Weights of a small image classifier.
Model: 32-pixel images, norm groupnorm, depths [2, 5, 5].
Training: adamw at rate 0.0015, batches of 64, held-out accuracy 96%.
Rows from block 6 of a small image classifier, named by matrix and row number. Rows with one number belong to one channel. Each number is 50 + 15 x the weight over its row's rms, rounded and kept within 0 to 99. All counts start at 0.
After each channel's rows are labels from the 100 images, of 14976, where the channel reaches its highest value: "colour at peak" is the nearest of a few named colours to the mean colour under the peak. Only what is clearly more common there than usual is listed. The data: stained colorectal tissue patches (NCT-CRC-HE-100K).
# convs1: grouped (20 groups) 3x3 conv (model.blocks.6.convs.1.weight, 160x8x3x3), inputs within the group 0-7, a 3x3 kernel for each
# convs2: expand pointwise conv (model.blocks.6.convs.2.weight, 160x160x1x1, transposed), outputs 0-159

convs1.136:56 18 34 30 54 38 45 27 29 58 22 32 17 45 41 36 16 29 37 34 31 30 74 62 49 43 41 38 35 47 41 64 57 41 49 52 55 33 55 27 59 50 54 39 40 45 42 38 46 61 57 40 43 35 50 70 53 45 68 84 47 73 56 42 32 48 39 76 65 63 61 60
convs2.136:85 81 91 32 81 82 75 74 49 41 69 20 84 45 82 84 72 61 52 21 61 56 62 67 75 49 67 61 68 68 51 61 69 55 57 29 59 38 51 31 64 45 46 54 47 48 56 39 61 41 45 40 50 47 43 46 39 58 50 21 67 32 68 41 65 31 70 61 42 60 55 58 60 61 50 49 56 55 58 58 63 67 63 69 44 66 40 53 62 65 46 34 66 59 40 62 64 41 64 39 65 73 83 69 67 68 45 51 67 59 70 70 37 48 27 67 45 68 81 72 39 47 72 56 45 53 57 65 38 57 55 45 58 54 42 44 45 47 56 52 61 68 62 59 60 67 65 60 60 49 58 63 52 64 54 65 58 50 59 36
colour at peak: grey

convs1.6:63 63 60 50 43 31 37 44 44 75 68 73 43 38 37 50 58 63 64 59 61 38 30 24 27 39 49 58 64 66 46 45 22 28 39 48 64 62 62 45 29 23 24 29 44 54 70 52 44 48 44 45 14 38 65 71 70 53 54 45 46 19 34 66 72 63 51 51 45 53 25 39
convs2.6:44 35 36 35 37 40 35 40 21 42 33 25 42 39 33 38 32 35 33 47 54 56 35 35 41 44 44 42 42 37 40 57 52 50 52 46 54 15 35 08 53 38 51 31 35 31 40 15 63 33 33 42 46 39 29 42 37 46 47 38 67 56 91 51 81 69 86 81 61 84 66 61 89 87 44 65 54 51 58 73 47 41 49 42 41 46 25 49 51 48 40 26 41 45 46 47 49 52 48 20 51 57 49 54 55 56 43 44 59 55 48 50 33 10 46 47 42 74 48 48 43 33 55 33 42 48 37 58 61 47 42 33 29 59 36 38 51 50 45 40 31 22 35 53 39 39 57 53 24 46 52 47 37 60 27 60 28 54 41 41
colour at peak: pink

convs1.104:44 48 43 46 49 50 46 41 52 39 41 58 40 42 53 42 43 60 37 35 52 36 37 40 37 34 43 31 19 31 24 33 33 29 28 27 46 55 58 51 49 58 52 50 58 23 25 28 33 31 38 30 34 28 48 59 65 58 58 65 54 64 70 60 71 65 67 75 76 67 81 76
convs2.104:52 68 55 52 52 55 57 51 65 69 55 54 54 51 60 56 60 56 55 60 48 46 46 55 49 49 44 51 52 43 31 72 47 43 43 41 39 40 32 31 55 52 62 65 62 54 56 45 63 49 43 53 56 50 45 60 51 65 49 30 84 52 81 66 78 72 78 76 86 71 80 78 78 80 71 76 79 49 66 81 38 41 38 46 38 47 53 50 41 55 38 44 59 41 33 70 45 54 45 49 65 70 61 65 62 63 65 62 68 73 65 61 46 48 61 71 58 65 63 65 63 40 54 29 16 33 31 42 13 37 25 58 74 27 73 30 69 28 30 37 37 55 45 40 39 46 35 66 53 54 35 38 49 83 74 41 43 51 47 45
colour at peak: pink

convs1.145:64 56 72 58 80 52 68 63 67 62 65 44 50 62 65 34 45 43 65 40 35 32 58 69 27 28 50 58 64 45 68 75 74 59 67 51 67 51 32 40 62 53 23 39 48 47 56 29 40 72 56 31 52 57 65 62 44 59 81 75 41 56 53 74 76 50 66 79 69 52 60 48
convs2.145:63 58 59 50 67 72 55 67 49 47 52 62 74 47 61 72 53 47 51 61 58 54 63 60 70 38 67 65 65 70 49 48 62 54 54 45 56 58 54 50 26 62 41 31 80 79 47 38 52 21 51 85 74 72 40 82 27 44 80 44 88 62 80 44 84 69 89 78 72 92 79 88 83 79 51 62 64 45 53 64 58 59 52 58 42 59 56 58 57 65 43 46 52 55 43 52 57 31 52 50 69 74 60 67 57 52 66 60 56 48 66 50 39 42 57 67 53 47 52 57 63 26 33 62 52 52 60 35 51 37 62 34 36 42 59 63 34 36 50 66 51 37 54 51 50 50 42 59 40 58 60 57 44 46 40 47 41 28 48 44
colour at peak: brown

convs1.52:70 75 78 37 33 34 37 39 40 67 53 33 43 27 44 55 34 38 65 66 48 37 21 51 54 36 41 68 63 77 36 32 35 42 30 34 51 56 60 41 48 43 40 39 38 51 67 64 44 40 53 48 49 37 65 64 77 40 32 33 32 45 45 80 73 78 27 31 39 47 35 42
convs2.52:50 57 38 36 41 53 43 46 30 34 37 18 42 39 46 46 44 21 28 30 56 60 57 47 54 70 51 56 56 38 75 60 51 54 55 70 50 33 69 48 53 46 40 35 48 32 63 18 73 36 37 52 59 62 52 54 25 44 52 38 64 64 75 37 68 74 69 63 56 59 64 46 68 63 51 67 41 31 45 81 72 65 70 72 58 67 09 13 71 71 48 28 34 66 55 65 66 40 66 43 68 58 46 66 69 68 74 69 64 68 46 66 31 07 44 63 58 74 47 52 66 39 66 48 47 57 50 71 47 51 59 39 28 57 59 51 43 61 56 61 38 39 42 50 40 56 56 57 14 44 54 39 48 52 36 58 22 57 69 35
colour at peak: pink

convs1.43:52 35 58 44 69 29 51 55 33 41 34 49 27 73 20 34 62 25 49 37 56 53 67 29 45 67 51 48 41 55 41 77 34 33 65 35 49 41 55 44 82 43 34 68 43 37 48 50 54 78 40 50 73 53 53 45 57 51 82 37 43 72 48 47 40 52 37 70 20 31 66 22
convs2.43:65 62 68 26 69 68 66 60 56 60 49 33 68 48 65 68 55 59 49 22 54 55 58 58 60 35 61 55 58 56 45 61 61 64 60 18 54 17 53 32 47 69 52 51 59 63 63 38 44 33 59 65 58 66 52 60 41 55 65 43 68 58 73 38 73 47 70 68 52 68 60 65 69 73 51 46 46 51 62 59 68 65 68 71 52 71 38 26 64 66 47 31 43 65 53 62 65 29 68 38 57 75 76 72 67 70 39 53 74 57 73 73 44 31 46 63 40 73 76 72 54 59 69 71 63 59 69 61 64 57 71 43 40 52 70 76 12 49 68 73 67 65 67 66 66 63 68 54 47 23 65 70 46 54 52 70 49 37 53 54
colour at peak: brown

convs1.118:74 51 61 62 17 27 60 28 42 56 37 33 52 20 32 48 39 28 46 53 36 44 37 49 43 51 64 53 42 38 50 40 21 48 32 31 66 53 41 53 23 42 56 33 28 73 49 48 60 13 28 57 37 33 65 54 58 59 10 38 68 50 50 53 52 42 47 43 37 56 38 33
convs2.118:56 66 62 44 52 62 60 58 67 64 49 46 62 59 66 54 59 58 57 54 67 65 63 58 65 53 62 67 70 57 46 67 66 58 67 35 64 49 66 35 43 64 73 56 68 66 69 45 57 44 36 51 61 61 51 68 42 55 54 25 76 69 79 44 76 77 83 75 78 78 80 83 80 74 64 79 82 59 40 91 51 62 49 61 36 61 33 40 56 66 43 42 52 61 46 67 48 50 62 49 66 73 69 69 63 59 67 61 69 71 63 62 45 42 46 68 61 64 60 62 67 32 48 51 21 41 51 48 10 47 39 30 54 27 66 43 49 37 46 36 38 50 46 41 42 60 43 44 48 55 39 39 45 75 57 45 52 39 53 34
colour at peak: white

convs1.132:45 39 53 45 61 53 44 44 25 41 50 40 43 49 41 35 31 31 43 47 59 34 49 37 32 35 21 45 41 35 37 46 33 28 26 36 41 42 49 45 56 51 35 52 32 44 40 51 61 77 63 51 70 44 57 71 68 61 54 59 57 69 62 42 31 17 22 20 22 27 21 26
convs2.132:95 74 79 25 91 77 72 72 52 54 77 40 87 41 79 78 87 69 59 37 59 58 71 57 65 61 59 51 67 62 70 52 60 65 67 22 63 60 71 69 51 72 74 66 53 56 71 38 52 51 66 25 57 52 71 47 49 75 53 40 56 54 50 44 42 25 38 63 49 44 58 58 53 52 70 56 59 54 70 35 48 63 63 67 67 57 36 55 63 59 65 46 70 70 69 48 63 36 57 41 55 62 63 63 58 65 34 62 59 61 60 65 40 71 41 55 47 70 64 59 31 56 64 48 52 61 51 72 43 64 49 31 58 65 39 48 39 66 61 39 61 65 58 58 64 66 58 47 48 44 59 60 55 55 79 62 51 65 56 50
colour at peak: grey

convs1.1:39 40 59 47 49 44 24 35 57 58 65 76 49 33 62 41 33 53 54 56 68 39 35 51 24 22 53 49 49 52 37 54 41 19 34 59 37 46 42 41 56 44 36 38 54 49 29 40 64 73 53 64 99 73 45 17 45 55 65 42 61 80 65 46 27 41 58 54 42 57 75 61
convs2.1:52 59 53 34 52 46 60 41 33 55 41 23 49 58 51 45 49 50 46 36 67 72 58 43 55 25 52 67 56 52 22 44 47 63 75 23 70 17 20 13 26 44 63 43 53 48 46 27 44 15 34 63 74 59 33 54 26 45 58 42 75 56 83 46 75 60 76 77 77 78 71 65 78 78 42 66 64 51 36 65 51 46 60 47 31 51 60 37 47 47 35 56 40 51 29 39 53 42 51 44 44 59 66 66 73 75 50 54 78 46 72 72 51 32 54 46 51 83 67 67 37 47 62 58 46 61 58 52 58 57 56 40 46 58 49 55 38 52 59 60 70 28 65 68 65 57 72 53 56 59 66 68 47 56 47 77 42 50 49 37
colour at peak: white

convs1.48:45 56 31 23 41 69 37 46 69 44 39 51 25 34 53 37 34 71 48 55 56 27 35 69 31 32 71 46 53 42 34 31 71 32 35 71 43 51 33 34 35 78 38 31 70 46 49 37 39 54 72 47 53 68 40 49 36 35 40 75 50 38 71 42 50 39 31 41 72 36 26 68
convs2.48:46 61 49 20 51 43 53 44 50 65 44 10 47 55 52 50 56 81 40 28 56 64 73 53 73 53 66 74 74 60 40 59 66 66 68 35 59 29 48 38 59 50 70 64 60 57 48 00 52 32 51 58 50 58 49 69 43 47 58 48 55 72 70 64 55 64 49 58 54 56 60 49 56 63 60 61 58 32 56 97 43 57 48 62 50 60 48 32 44 59 49 59 45 50 46 64 55 22 57 48 61 82 70 68 72 73 39 58 72 62 75 72 52 28 41 48 47 73 75 67 80 64 61 47 60 64 52 56 44 52 46 51 29 52 67 47 38 55 51 49 71 33 77 61 63 54 76 61 52 28 76 65 43 43 59 69 28 38 53 59
colour at peak: pink

convs1.120:45 46 39 47 32 41 56 45 50 35 34 27 33 47 26 15 37 34 70 64 44 67 58 41 52 76 67 41 38 44 41 39 52 42 42 55 47 40 29 53 33 23 39 49 35 48 42 26 49 38 24 45 35 35 70 71 48 79 65 50 60 81 76 43 32 33 40 45 27 31 36 48
convs2.120:40 49 48 63 36 43 39 49 44 37 54 65 37 38 49 43 35 37 48 63 55 50 54 60 45 70 49 47 54 50 67 57 54 39 44 59 43 50 73 66 40 31 47 50 36 31 47 70 47 51 20 27 34 33 33 44 50 55 30 40 76 60 69 61 74 65 80 77 79 69 90 67 64 73 76 79 89 48 78 62 40 33 33 38 38 35 57 55 37 54 43 74 54 34 35 55 46 53 43 63 47 47 45 46 69 61 59 54 68 50 48 53 71 70 45 46 33 54 47 55 54 33 48 29 26 38 40 48 00 35 23 57 76 41 64 28 64 27 33 34 58 40 51 57 59 59 55 62 51 83 45 55 65 69 54 46 35 63 55 38
colour at peak: pink

convs1.114:63 40 40 63 30 30 64 41 39 57 27 28 67 26 25 67 46 25 55 44 39 63 48 47 60 55 50 50 32 31 57 37 23 58 40 32 62 33 19 71 31 28 68 40 29 60 38 33 68 31 30 69 42 34 58 50 46 60 29 40 70 52 49 53 40 35 57 34 29 61 46 35
convs2.114:54 65 55 53 52 50 56 54 66 62 41 51 49 59 52 55 48 51 52 59 59 65 67 60 57 52 53 62 64 59 50 67 63 58 62 31 66 42 61 24 39 56 66 52 58 52 68 44 62 28 28 57 61 65 44 69 45 44 56 28 83 47 91 60 86 66 83 85 66 80 75 75 81 75 54 75 75 65 32 97 61 65 62 66 41 67 32 37 65 66 37 53 49 56 39 59 57 52 58 40 62 66 63 64 73 73 53 57 75 68 65 69 48 38 39 63 45 71 60 64 68 41 43 47 23 51 52 51 11 47 47 34 55 43 61 50 56 35 56 48 48 35 49 54 46 61 56 39 42 52 57 57 40 78 49 55 48 41 48 18
colour at peak: white

convs1.95:67 58 68 61 54 62 52 44 73 71 66 71 57 42 61 63 62 78 36 42 34 65 80 61 55 46 64 54 62 45 61 83 55 56 54 64 36 51 43 57 85 43 46 48 37 40 38 40 47 81 48 51 39 32 30 22 13 28 32 38 45 46 35 34 44 47 52 78 55 57 47 44
convs2.95:43 33 39 12 46 54 39 42 49 48 39 20 41 76 43 44 45 49 36 18 43 43 32 42 43 65 39 39 40 38 50 65 43 44 46 65 44 33 41 29 61 44 42 58 48 46 57 42 43 30 47 42 45 49 42 50 55 49 52 69 74 33 92 38 79 61 86 83 56 83 58 69 92 81 45 60 68 48 58 52 52 61 50 51 41 53 20 31 50 45 48 09 20 51 34 59 45 48 63 68 69 74 52 60 43 50 30 51 60 61 64 55 32 45 24 58 55 57 64 73 52 61 49 80 50 61 79 63 58 57 77 42 43 51 68 70 52 62 75 70 51 42 46 47 53 55 55 65 59 21 51 51 48 65 57 53 63 63 58 51
colour at peak: pink

convs1.127:45 46 47 42 55 46 38 40 50 37 39 46 34 40 46 43 42 41 38 66 86 47 43 88 65 72 91 46 48 44 50 47 52 47 55 50 38 63 71 47 43 72 58 61 78 36 47 51 38 45 41 43 45 53 50 83 83 57 57 86 67 75 91 50 44 41 50 51 45 44 46 43
convs2.127:38 44 45 47 37 38 43 38 32 30 50 41 35 35 43 43 42 49 53 37 37 38 43 60 52 63 50 41 50 47 65 50 54 39 34 70 35 54 46 60 44 37 44 49 37 38 37 55 46 35 39 25 35 33 35 30 53 45 37 68 72 63 59 41 65 95 65 60 78 63 86 65 63 54 70 78 84 53 48 50 45 42 40 40 47 32 81 58 40 41 57 56 34 32 48 46 44 52 38 63 49 53 68 60 68 68 62 66 73 43 69 71 86 66 76 44 48 64 71 64 55 58 66 35 50 58 45 57 29 52 39 47 77 68 35 46 63 59 55 47 72 22 81 73 70 60 78 34 73 65 76 77 67 59 59 72 73 42 48 41
colour at peak: pink

convs1.45:55 37 42 43 66 34 52 59 62 49 36 52 46 65 26 41 59 63 59 32 54 54 66 29 47 62 81 56 27 60 58 78 18 36 57 61 47 36 50 59 71 27 31 57 63 52 41 37 55 69 63 59 74 71 48 32 53 47 81 25 37 62 64 46 32 52 48 67 16 37 62 68
convs2.45:71 65 62 29 68 70 63 61 54 52 52 24 70 48 67 69 68 60 52 16 51 56 64 53 61 42 57 55 64 56 34 50 63 57 61 15 54 30 47 20 53 66 67 55 68 67 69 38 48 40 61 63 64 67 58 67 45 56 63 54 60 53 76 43 73 48 64 69 59 72 57 63 72 71 60 47 65 48 51 63 70 69 70 66 50 73 42 24 65 70 50 24 43 66 55 49 71 25 71 36 62 65 62 59 65 59 45 51 60 54 63 60 32 15 39 55 48 68 62 60 71 46 62 72 57 67 72 57 59 64 73 46 41 57 86 74 16 54 72 72 64 60 63 62 64 68 64 57 44 27 63 63 46 53 63 63 47 38 57 52
colour at peak: brown

convs1.108:44 56 57 58 46 51 66 60 67 31 48 54 32 34 44 48 48 43 47 53 56 35 37 41 57 52 58 51 50 49 49 51 48 47 51 51 65 83 77 70 53 63 82 77 80 52 65 52 55 50 53 56 57 58 55 62 78 68 51 53 69 67 64 70 83 77 73 50 70 89 72 75
convs2.108:56 46 41 50 47 45 30 64 46 51 60 60 50 45 51 49 65 37 73 45 34 24 48 65 41 76 42 38 40 41 72 58 50 34 31 53 31 49 53 44 53 55 58 58 51 45 50 63 34 52 64 30 41 35 56 40 55 63 32 68 73 62 58 43 69 78 71 70 86 71 85 80 59 57 92 94 97 51 65 34 40 33 40 39 73 16 66 47 37 46 75 51 43 25 65 52 56 50 27 78 64 56 60 57 58 47 68 66 57 57 56 58 65 64 75 57 56 49 55 54 42 57 82 43 60 64 51 69 50 61 48 65 70 81 50 43 43 74 48 32 48 41 50 48 42 52 49 45 60 51 45 44 70 57 67 43 69 41 58 59
colour at peak: pink

convs1.40:56 44 47 56 34 38 50 76 59 64 60 75 63 31 43 51 71 63 64 67 73 63 24 39 53 61 66 60 68 76 66 16 34 44 56 45 54 62 67 73 30 37 41 69 55 51 34 48 48 37 38 40 69 55 49 68 75 61 27 40 46 66 50 65 66 69 68 26 49 55 75 62
convs2.40:66 68 63 22 72 60 66 56 45 40 50 41 65 43 66 68 66 58 50 45 52 52 69 67 76 55 65 60 72 67 53 58 72 65 61 50 61 60 69 54 50 59 58 60 68 73 59 30 55 55 61 66 63 66 44 71 49 54 64 59 66 64 82 44 76 38 64 70 55 83 61 71 70 72 65 52 69 40 47 69 70 74 70 74 59 75 24 31 73 78 52 64 62 70 58 55 72 54 78 51 58 63 63 56 60 61 54 53 56 57 65 58 41 29 41 50 56 53 59 59 81 47 63 70 67 69 69 59 43 64 73 44 50 55 89 67 38 54 72 70 60 55 71 63 65 68 63 55 35 49 67 58 54 56 65 66 40 61 54 71
colour at peak: brown

convs1.59:50 63 25 29 86 80 57 56 53 39 58 26 47 93 73 46 49 42 42 40 32 37 81 65 41 37 47 42 60 26 47 79 79 52 60 52 42 46 37 43 57 57 54 36 51 48 49 40 36 46 66 69 36 58 44 49 21 31 48 67 40 40 49 53 38 40 59 53 73 56 35 47
convs2.59:80 62 66 32 78 80 58 74 52 48 59 44 83 43 70 80 67 50 60 26 64 61 69 68 72 49 71 65 70 71 51 51 65 66 69 41 71 41 61 49 63 63 65 62 80 87 63 33 39 33 61 64 61 70 69 80 31 62 72 40 73 35 71 44 78 70 82 73 72 81 73 72 69 60 55 66 70 61 55 47 57 58 49 59 48 57 46 22 46 65 46 46 40 57 44 60 59 19 59 55 65 68 44 51 34 36 66 57 42 49 56 42 38 33 54 75 46 36 41 50 69 40 53 54 51 57 49 46 53 39 57 57 41 54 56 51 13 46 52 59 51 51 56 40 46 46 40 59 47 43 48 43 49 51 47 44 44 26 52 48
colour at peak: brown

convs1.28:46 25 35 42 35 39 39 77 76 50 36 51 51 42 39 48 68 67 47 29 44 38 42 28 38 74 72 44 40 44 45 39 31 44 77 74 64 66 52 60 50 53 48 59 51 45 31 43 40 39 33 47 70 75 30 24 31 29 48 33 40 66 79 52 40 41 50 52 34 53 78 78
convs2.28:33 57 50 51 42 34 59 34 42 32 46 23 34 39 48 38 46 68 38 18 35 39 42 48 41 48 37 43 39 40 53 29 46 49 50 60 50 59 52 43 32 41 52 40 48 48 49 59 49 26 35 54 66 61 44 47 40 41 55 45 66 48 67 56 65 51 77 73 62 76 67 64 75 69 63 61 62 56 62 64 52 52 58 49 52 55 47 36 52 49 46 45 32 57 48 19 50 46 54 50 29 65 74 68 78 81 50 54 75 43 76 77 50 38 41 28 57 83 69 73 46 53 41 75 50 67 77 56 49 79 75 62 34 60 40 71 53 57 76 75 73 30 73 73 74 58 87 32 63 48 76 80 55 24 52 78 56 58 51 45
colour at peak: white

convs1.47:36 55 36 39 68 63 33 31 35 38 56 35 39 56 54 38 12 19 61 64 44 57 68 69 67 42 49 45 54 29 36 74 61 44 29 29 50 53 43 53 79 67 48 30 49 47 60 47 58 67 65 46 53 60 46 49 35 54 84 59 47 43 52 46 56 30 45 66 74 32 12 28
convs2.47:74 70 74 41 71 81 62 77 47 57 63 47 79 44 78 76 53 45 52 35 57 62 65 55 63 40 68 65 65 63 54 62 65 61 63 32 59 39 58 39 55 74 50 53 74 78 66 29 44 16 56 77 70 73 59 80 44 67 70 30 80 39 82 57 82 56 75 77 75 76 72 67 75 70 57 56 58 49 63 62 63 57 57 64 48 71 50 24 54 63 46 36 32 60 47 61 64 18 57 48 70 72 57 60 51 49 62 53 57 59 56 50 40 43 59 76 39 55 55 56 52 43 48 60 46 55 57 51 50 50 66 44 34 49 54 67 12 42 58 65 46 53 49 48 48 49 46 61 39 34 46 47 54 50 60 47 45 39 55 30
colour at peak: brown