Weights of a small image classifier.
Model: 1.68M parameters, 32-pixel images, depths [2, 5, 5], widths [80, 160, 320].
Training: adamw at rate 0.0015, 4600 steps, batches of 64, held-out accuracy 96%.
Data: trained on stained colorectal tissue patches (NCT-CRC-HE-100K), 90422 training examples, 3.3 epochs.
Rows from block 2 of a small image classifier, named by matrix and row number. Rows with one number belong to one channel. Each number is 128 + 24 x the weight over its row's rms, rounded and kept within 0 to 255. All counts start at 0. Numbers have three digits each.
After each channel's rows are labels from the 100 images, of 14976, where the channel reaches its highest value: "strongest on" is what is common among them; "colour at peak" is the nearest of a few named colours to the mean colour under the peak. Only what is clearly more common there than usual is listed. The data: stained colorectal tissue patches (NCT-CRC-HE-100K).
# convs1: grouped (20 groups) 3x3 conv, stride 2 (model.blocks.2.convs.1.weight, 160x8x3x3), inputs within the group 0-7, a 3x3 kernel for each
# convs2: expand pointwise conv (model.blocks.2.convs.2.weight, 160x160x1x1, transposed), outputs 0-79

convs1.78:100102110113121135094139113096121112120115126140125105094096079100104124125120122120139154117146160134146137089068095085126086096101085090114081116131118110137105118142141102153170150134122146160162141156154142120130
convs2.78:131132151137141106135125140159128149119148130138124151133134125102141147126131127143148100118137086128127140157099123107185116147173121116119130110203113158149119138127164143112142143093107114120105145147155110144159176148119133159142166160
strongest on: tissue: debris; tissue: smooth muscle
colour at peak: pink

convs1.152:135152136134147163137163168138148141133160174134172170139152131135158141145157137103106099098091114110114126116131111115150153113152172086090093099071102117116110139142114122136138138140156141160139142146153139161164
convs2.152:133124139109159117127111163174110119137143136175127156113112111117155132113127143129137140111114113126124103127104105095138156120148152144154161148149139150140148124144150141154138082094124161114086135096085135114163145131162134130100150115
strongest on: tissue: adipose tissue; tissue: cancer-associated stroma
colour at peak: pink

convs1.122:130123126135117133121125124121125126128116117121111130089092094093102105107094100072056075083081083091074086106103111108104115111105108110113121122121119119118126105103112115093111119109116129122127130125123125121127
convs2.122:089122164094114143154110155117127118109101103115140136116123140120135134137094086123105118081098097113134073091101073106175143125145121132140183138155140146130135095137155151121149117094117095154096105147072113078117174156133100125121129155
strongest on: tissue: smooth muscle; tissue: debris
colour at peak: grey; brown

convs1.45:127141138123129135137127135125100111121125082104124120098093099098099070107122076097099109093104062123101085132126111107122116117134102106109119102108073115111119108094106085107107115126122117112111124121101107114107
convs2.45:097109107136111125100120123133119102103159100130105112100112144136161100149090091137101144116115097108147083094113118124139089120142103098108144099157119159149096145115152131097118114111113104110120097144116100121103155138120138127108119139
strongest on: tissue: debris
colour at peak: pink

convs1.10:116098119108093096116094091116093113088104093108089108116101099121096093110088088120123113114108110107109103114120106126101097125121104130117126107110118117117110112102103124097110117100080126100112098088089105101105
convs2.10:156171078136117205093167140159134135148180124107118176107134149155156144127110085156150124112120111117127108108145105139106144147125119110134165154121080094132155128121151152097070143156131134142150064144179150112132119102121091162140123122
strongest on: tissue: tumour epithelium; tissue: debris; tissue: lymphocytes
colour at peak: grey

convs1.81:097105128160117088102152139104141120166151102103140129106104145140121093115133145112105124155110096088158147143155141189170137130149132117101139144127096113143136104111130173134147149167183115092120151127104090135145
convs2.81:124149138113136164164099156156137108143160183153183157125137145182096119140127142121156165123133152149144145145111118141133128134173175167142111137160157169152143154143130108171177139107112097071120163083094125125130107123141132133116127142
strongest on: tissue: cancer-associated stroma
colour at peak: pink

convs1.113:073089080097115103087097075118156111135127149119150106123155121154130136125149115097108103095111106101102084134164124147133144139160138114172116153112133129155126113163123153125140122151119114175109147130146103162116
convs2.113:121129089101150123096142138133156121115156125128107130138086114145109124120149149103135127147145152140141178157132137143112134131125121136116126141099129092132140142132131120112149139078104109133115160134082098148123096050093147101096097062
strongest on: tissue: mucus; tissue: debris
colour at peak: grey

convs1.79:080098091124132106112154098132098096116128076119130096126146133160157144157164152113103081100139105120140107098123110158148122148179135127123078110135079117157088088136120133121145129145117136132106134137103133122098
convs2.79:136119120147140132105118164138146119143133143103133151106131126095125152132115107129131137112148094117166129154105141120152110128198112104128127128148104129164135158109157160098137163086111100094126124127152111143151122123097150141105143123
strongest on: tissue: smooth muscle
colour at peak: pink

convs1.1:128124131107111100119128116104102102095066089096089083133111136126111121145143124114114119093097112100121121120130132122128132135146159098092128112098106123127121110092091098071087106096078100098115111097111122128113
convs2.1:143163116157160168143143163167138155163138170160144137116127175140130145142127103164114135120149166137131115140156124144120161119085128112180162179134099107105174129133134140117096137178176148143110096155138141104150139094163105144158160143
strongest on: tissue: tumour epithelium
colour at peak: brown

convs1.149:131149133167150089109108070173149146155150108111101107151146132156138098109108113146136131156145102112101116165154148166148091111098097152141112143133089092101096102116096123130111127120094156156140156148112121114117
convs2.149:153170151087105164149137127156115101139126160137174179154126122114151089119149133125091071156089136167152104157114155075119115121096147163143083118115124116122124131143146115159119104130154112097113112136158131142105154132116137130137170136
strongest on: tissue: adipose tissue
colour at peak: pink

convs1.30:107100092088137118092134092121118117135175153114152136076103093112151137116146123102107118135139133137132141142115123094136125102133112086121133111150142136134141097094093092101097088085088104119109134165154120174152
convs2.30:073137130169127134095155119112142158128114135141091127167146122120139137120105113168130117104128142063120137087114088116162110135166134126105128147152113147150134100135183159115144140110109125144154136168101140105105118136093123137143116122
strongest on: tissue: mucus
colour at peak: grey

convs1.90:140136127144136128135137127124142149134170178133162164130141129137161168132146160126140128150169157138175154123153123158170156120155149119120124115118099128114124121132148137149165123152158125162156167171173148173178
convs2.90:156092138090123176145188161170127093159179141100120174136095144111109117141147139124132123114128144156134118152135125127139147141142130129142128150134134138160149096148133161113124132146127142131130112153114157100141166121132089154128174123
strongest on: tissue: debris
colour at peak: white

convs1.95:140132114140151126146139130108129137137166166128176163108129135118153153132147151121144131154168163148174150129160129147174166124173148129113114105115105120107126101124144127159162130174164130149120145174167141171157
convs2.95:159085138092112167152183156156132098155175149100120168135083137109112135137138146119125118113140133144128116150132123138144140153127138128139134132124134142154150094149124155111121123140134137139129111176113145103133170129134100140132168114
strongest on: tissue: debris
colour at peak: white

convs1.42:139168136140122124154134155090119111079096102109129098111129107093088104093100067114117109110111087092102098111096113135093096102096094119113113096094109112120108153126130111108111143125119128130106116109090119122117
convs2.42:115102111142112123133122121146134110129138107106107121108112164152156106132085094118091119109102088126147082146097097109134097122121119126115162104153128153143090123122147122121141099099131101118089080141103114114105139143130120132110130139
strongest on: tissue: debris
colour at peak: white

convs1.101:106159146103129162099111108111166169095108172107105127113154135096134143108113114130155149128134137119126131117151156084136178080107127112145126119137137117105100124141129119134155114124116138184174115136200126148149
convs2.101:114152156163131145162136132155126164136166122144174155155143104115140151106138136139117153134103107158172122163137112093161167129145163158166159178138155153152164121149166150156110137137135130154113130156113135109127163121147115136138159131
strongest on: tissue: cancer-associated stroma; tissue: smooth muscle
colour at peak: pink

convs1.32:137128121136163166144155145140130133150147146159158165119104114133131127118113140135135143158140139123124148150145154171156170143187169104113132134155157132186182167126109157163145135142174096102116110109124112119123
convs2.32:124119130145120068117098127139147127103172129077098079101145146148145164154122143166146126123149123106142122134108141118102127153170123117116115142123128102178125123134122140127151156107129116152113117151062133127087123126108116138134164107
strongest on: tissue: debris; tissue: smooth muscle
colour at peak: white

convs1.33:108098135111134097111108112110129109121147149154159167133118114136148148141143163116132131145157149161153155108104086094099088091126087120102107136091117116088096143105138089125101089088068122111140133131117130160132
convs2.33:110128148166112169112088098094119155137158132123119124097113084100155108119172128141116148122075110116070135131162125134151110148138094089140147143119103123136136126129144148091112133084099165156164125140120131103121141138118144141146102125
strongest on: tissue: mucus
colour at peak: brown; grey

convs1.128:154134125136118123137125123117129121116137140126132122135172164163188181148182161123145139152158156133159157127139144145177177136172168138137134134134133117122123135136133150163156144171156116145130139173167125151147
convs2.128:151136124150150147133157129153159159111173135133147126142150107170143135101127126134138142140116129138090163101135134155118076094110126119107161090106114115088091123099115113135118125145123144143148128143174126140123133121136123119122116135
strongest on: tissue: adipose tissue
colour at peak: grey

convs1.94:141157135126145156130155140109134133114137121124121118113142125138159137126145125102084076111104085122100086086099092122122099110086103147169153163156162140164150122116145119137130107131123101096086100112081112097100
convs2.94:149152081144167176099102147111149165156137154129106137124166151146148158154142118159118139157161115102113144131146172186115121133141104078102145116100096078144147170133140155094128150111149144154122126156084146164123104102109160143111131094
strongest on: tissue: mucus
colour at peak: brown

convs1.11:106094106098091093111099094097090098086085090102089084105107111108095100115104095126125118120117107109112113145147131137120111139130104115110113090100105106096113114124114129118116116110102110103125104105091120096102
convs2.11:156168071146136188108174147150124117136171139104143184108146150155152139139088080145152130111125133123131095126142126147111140142126124104125166144121092091143152141124146149084063117148150137156144058142178149128126099106097093155146130125
strongest on: tissue: tumour epithelium; tissue: lymphocytes; tissue: debris
colour at peak: brown

convs1.51:129151147167137155149155163142154141158126149152153156140160151174127157146146152119138154158124156144151151130154148165127151149157157134162160173140169151165161131161151167137150148160155138157126148124137136138130
convs2.51:170150079096153136114151128136170123142139140150124143154093118147106108117170157130128119182113140154133190156142157159113137143124122138143096133117139114138137161128121093135147120127134142142128166144131126162131101084136154119103113123
strongest on: tissue: adipose tissue
colour at peak: grey

convs1.135:096122130116127131121139125085089099110127129114132126141152149181188192182190181111123111145151136131140135095100106122130130132143143078103104104130122119127126103106111129129127134134137093101115135147149125139147
convs2.135:115090122149120128114159131139169149118138133071140096141145118158163146113124123147121104141128168106105145106175145158146175124135097113124129159122103133130157124133126133136161101154120132153160113122163143131116145180119134167160152147
strongest on: tissue: adipose tissue; tissue: mucus
colour at peak: grey

convs1.76:105118095110131152128135135123117123106147138133148117088081091085118098112118089130103108135138138120132124115104089084100106107097108085100086082124096076110083124128128104113142116135124161156154153145149130130156
convs2.76:126133141140142095132118152150140150119147127143122156134123119090135149136133130139133099112124074139129142161100126105181116143170127111112124116195110152147112147126153146110137148093105122123100132135141113143162143143124130145147177154
strongest on: tissue: smooth muscle; tissue: debris
colour at peak: grey

convs1.75:112118098138127125126125144121118117128133122120135114096094085101088087118118108126123107132120146138133114105095077101123094103102098091089081086107096105117085133118113099118124155128132159151158157139170155169156
convs2.75:127144148149150102124111131155133146112158125142124148136140133117142142119127123143130110121141090137128130147101124109201112142166123104117124107203126153149124149136156147102140155103112126118112133146149113143148145146115135144140165150
strongest on: tissue: smooth muscle
colour at peak: grey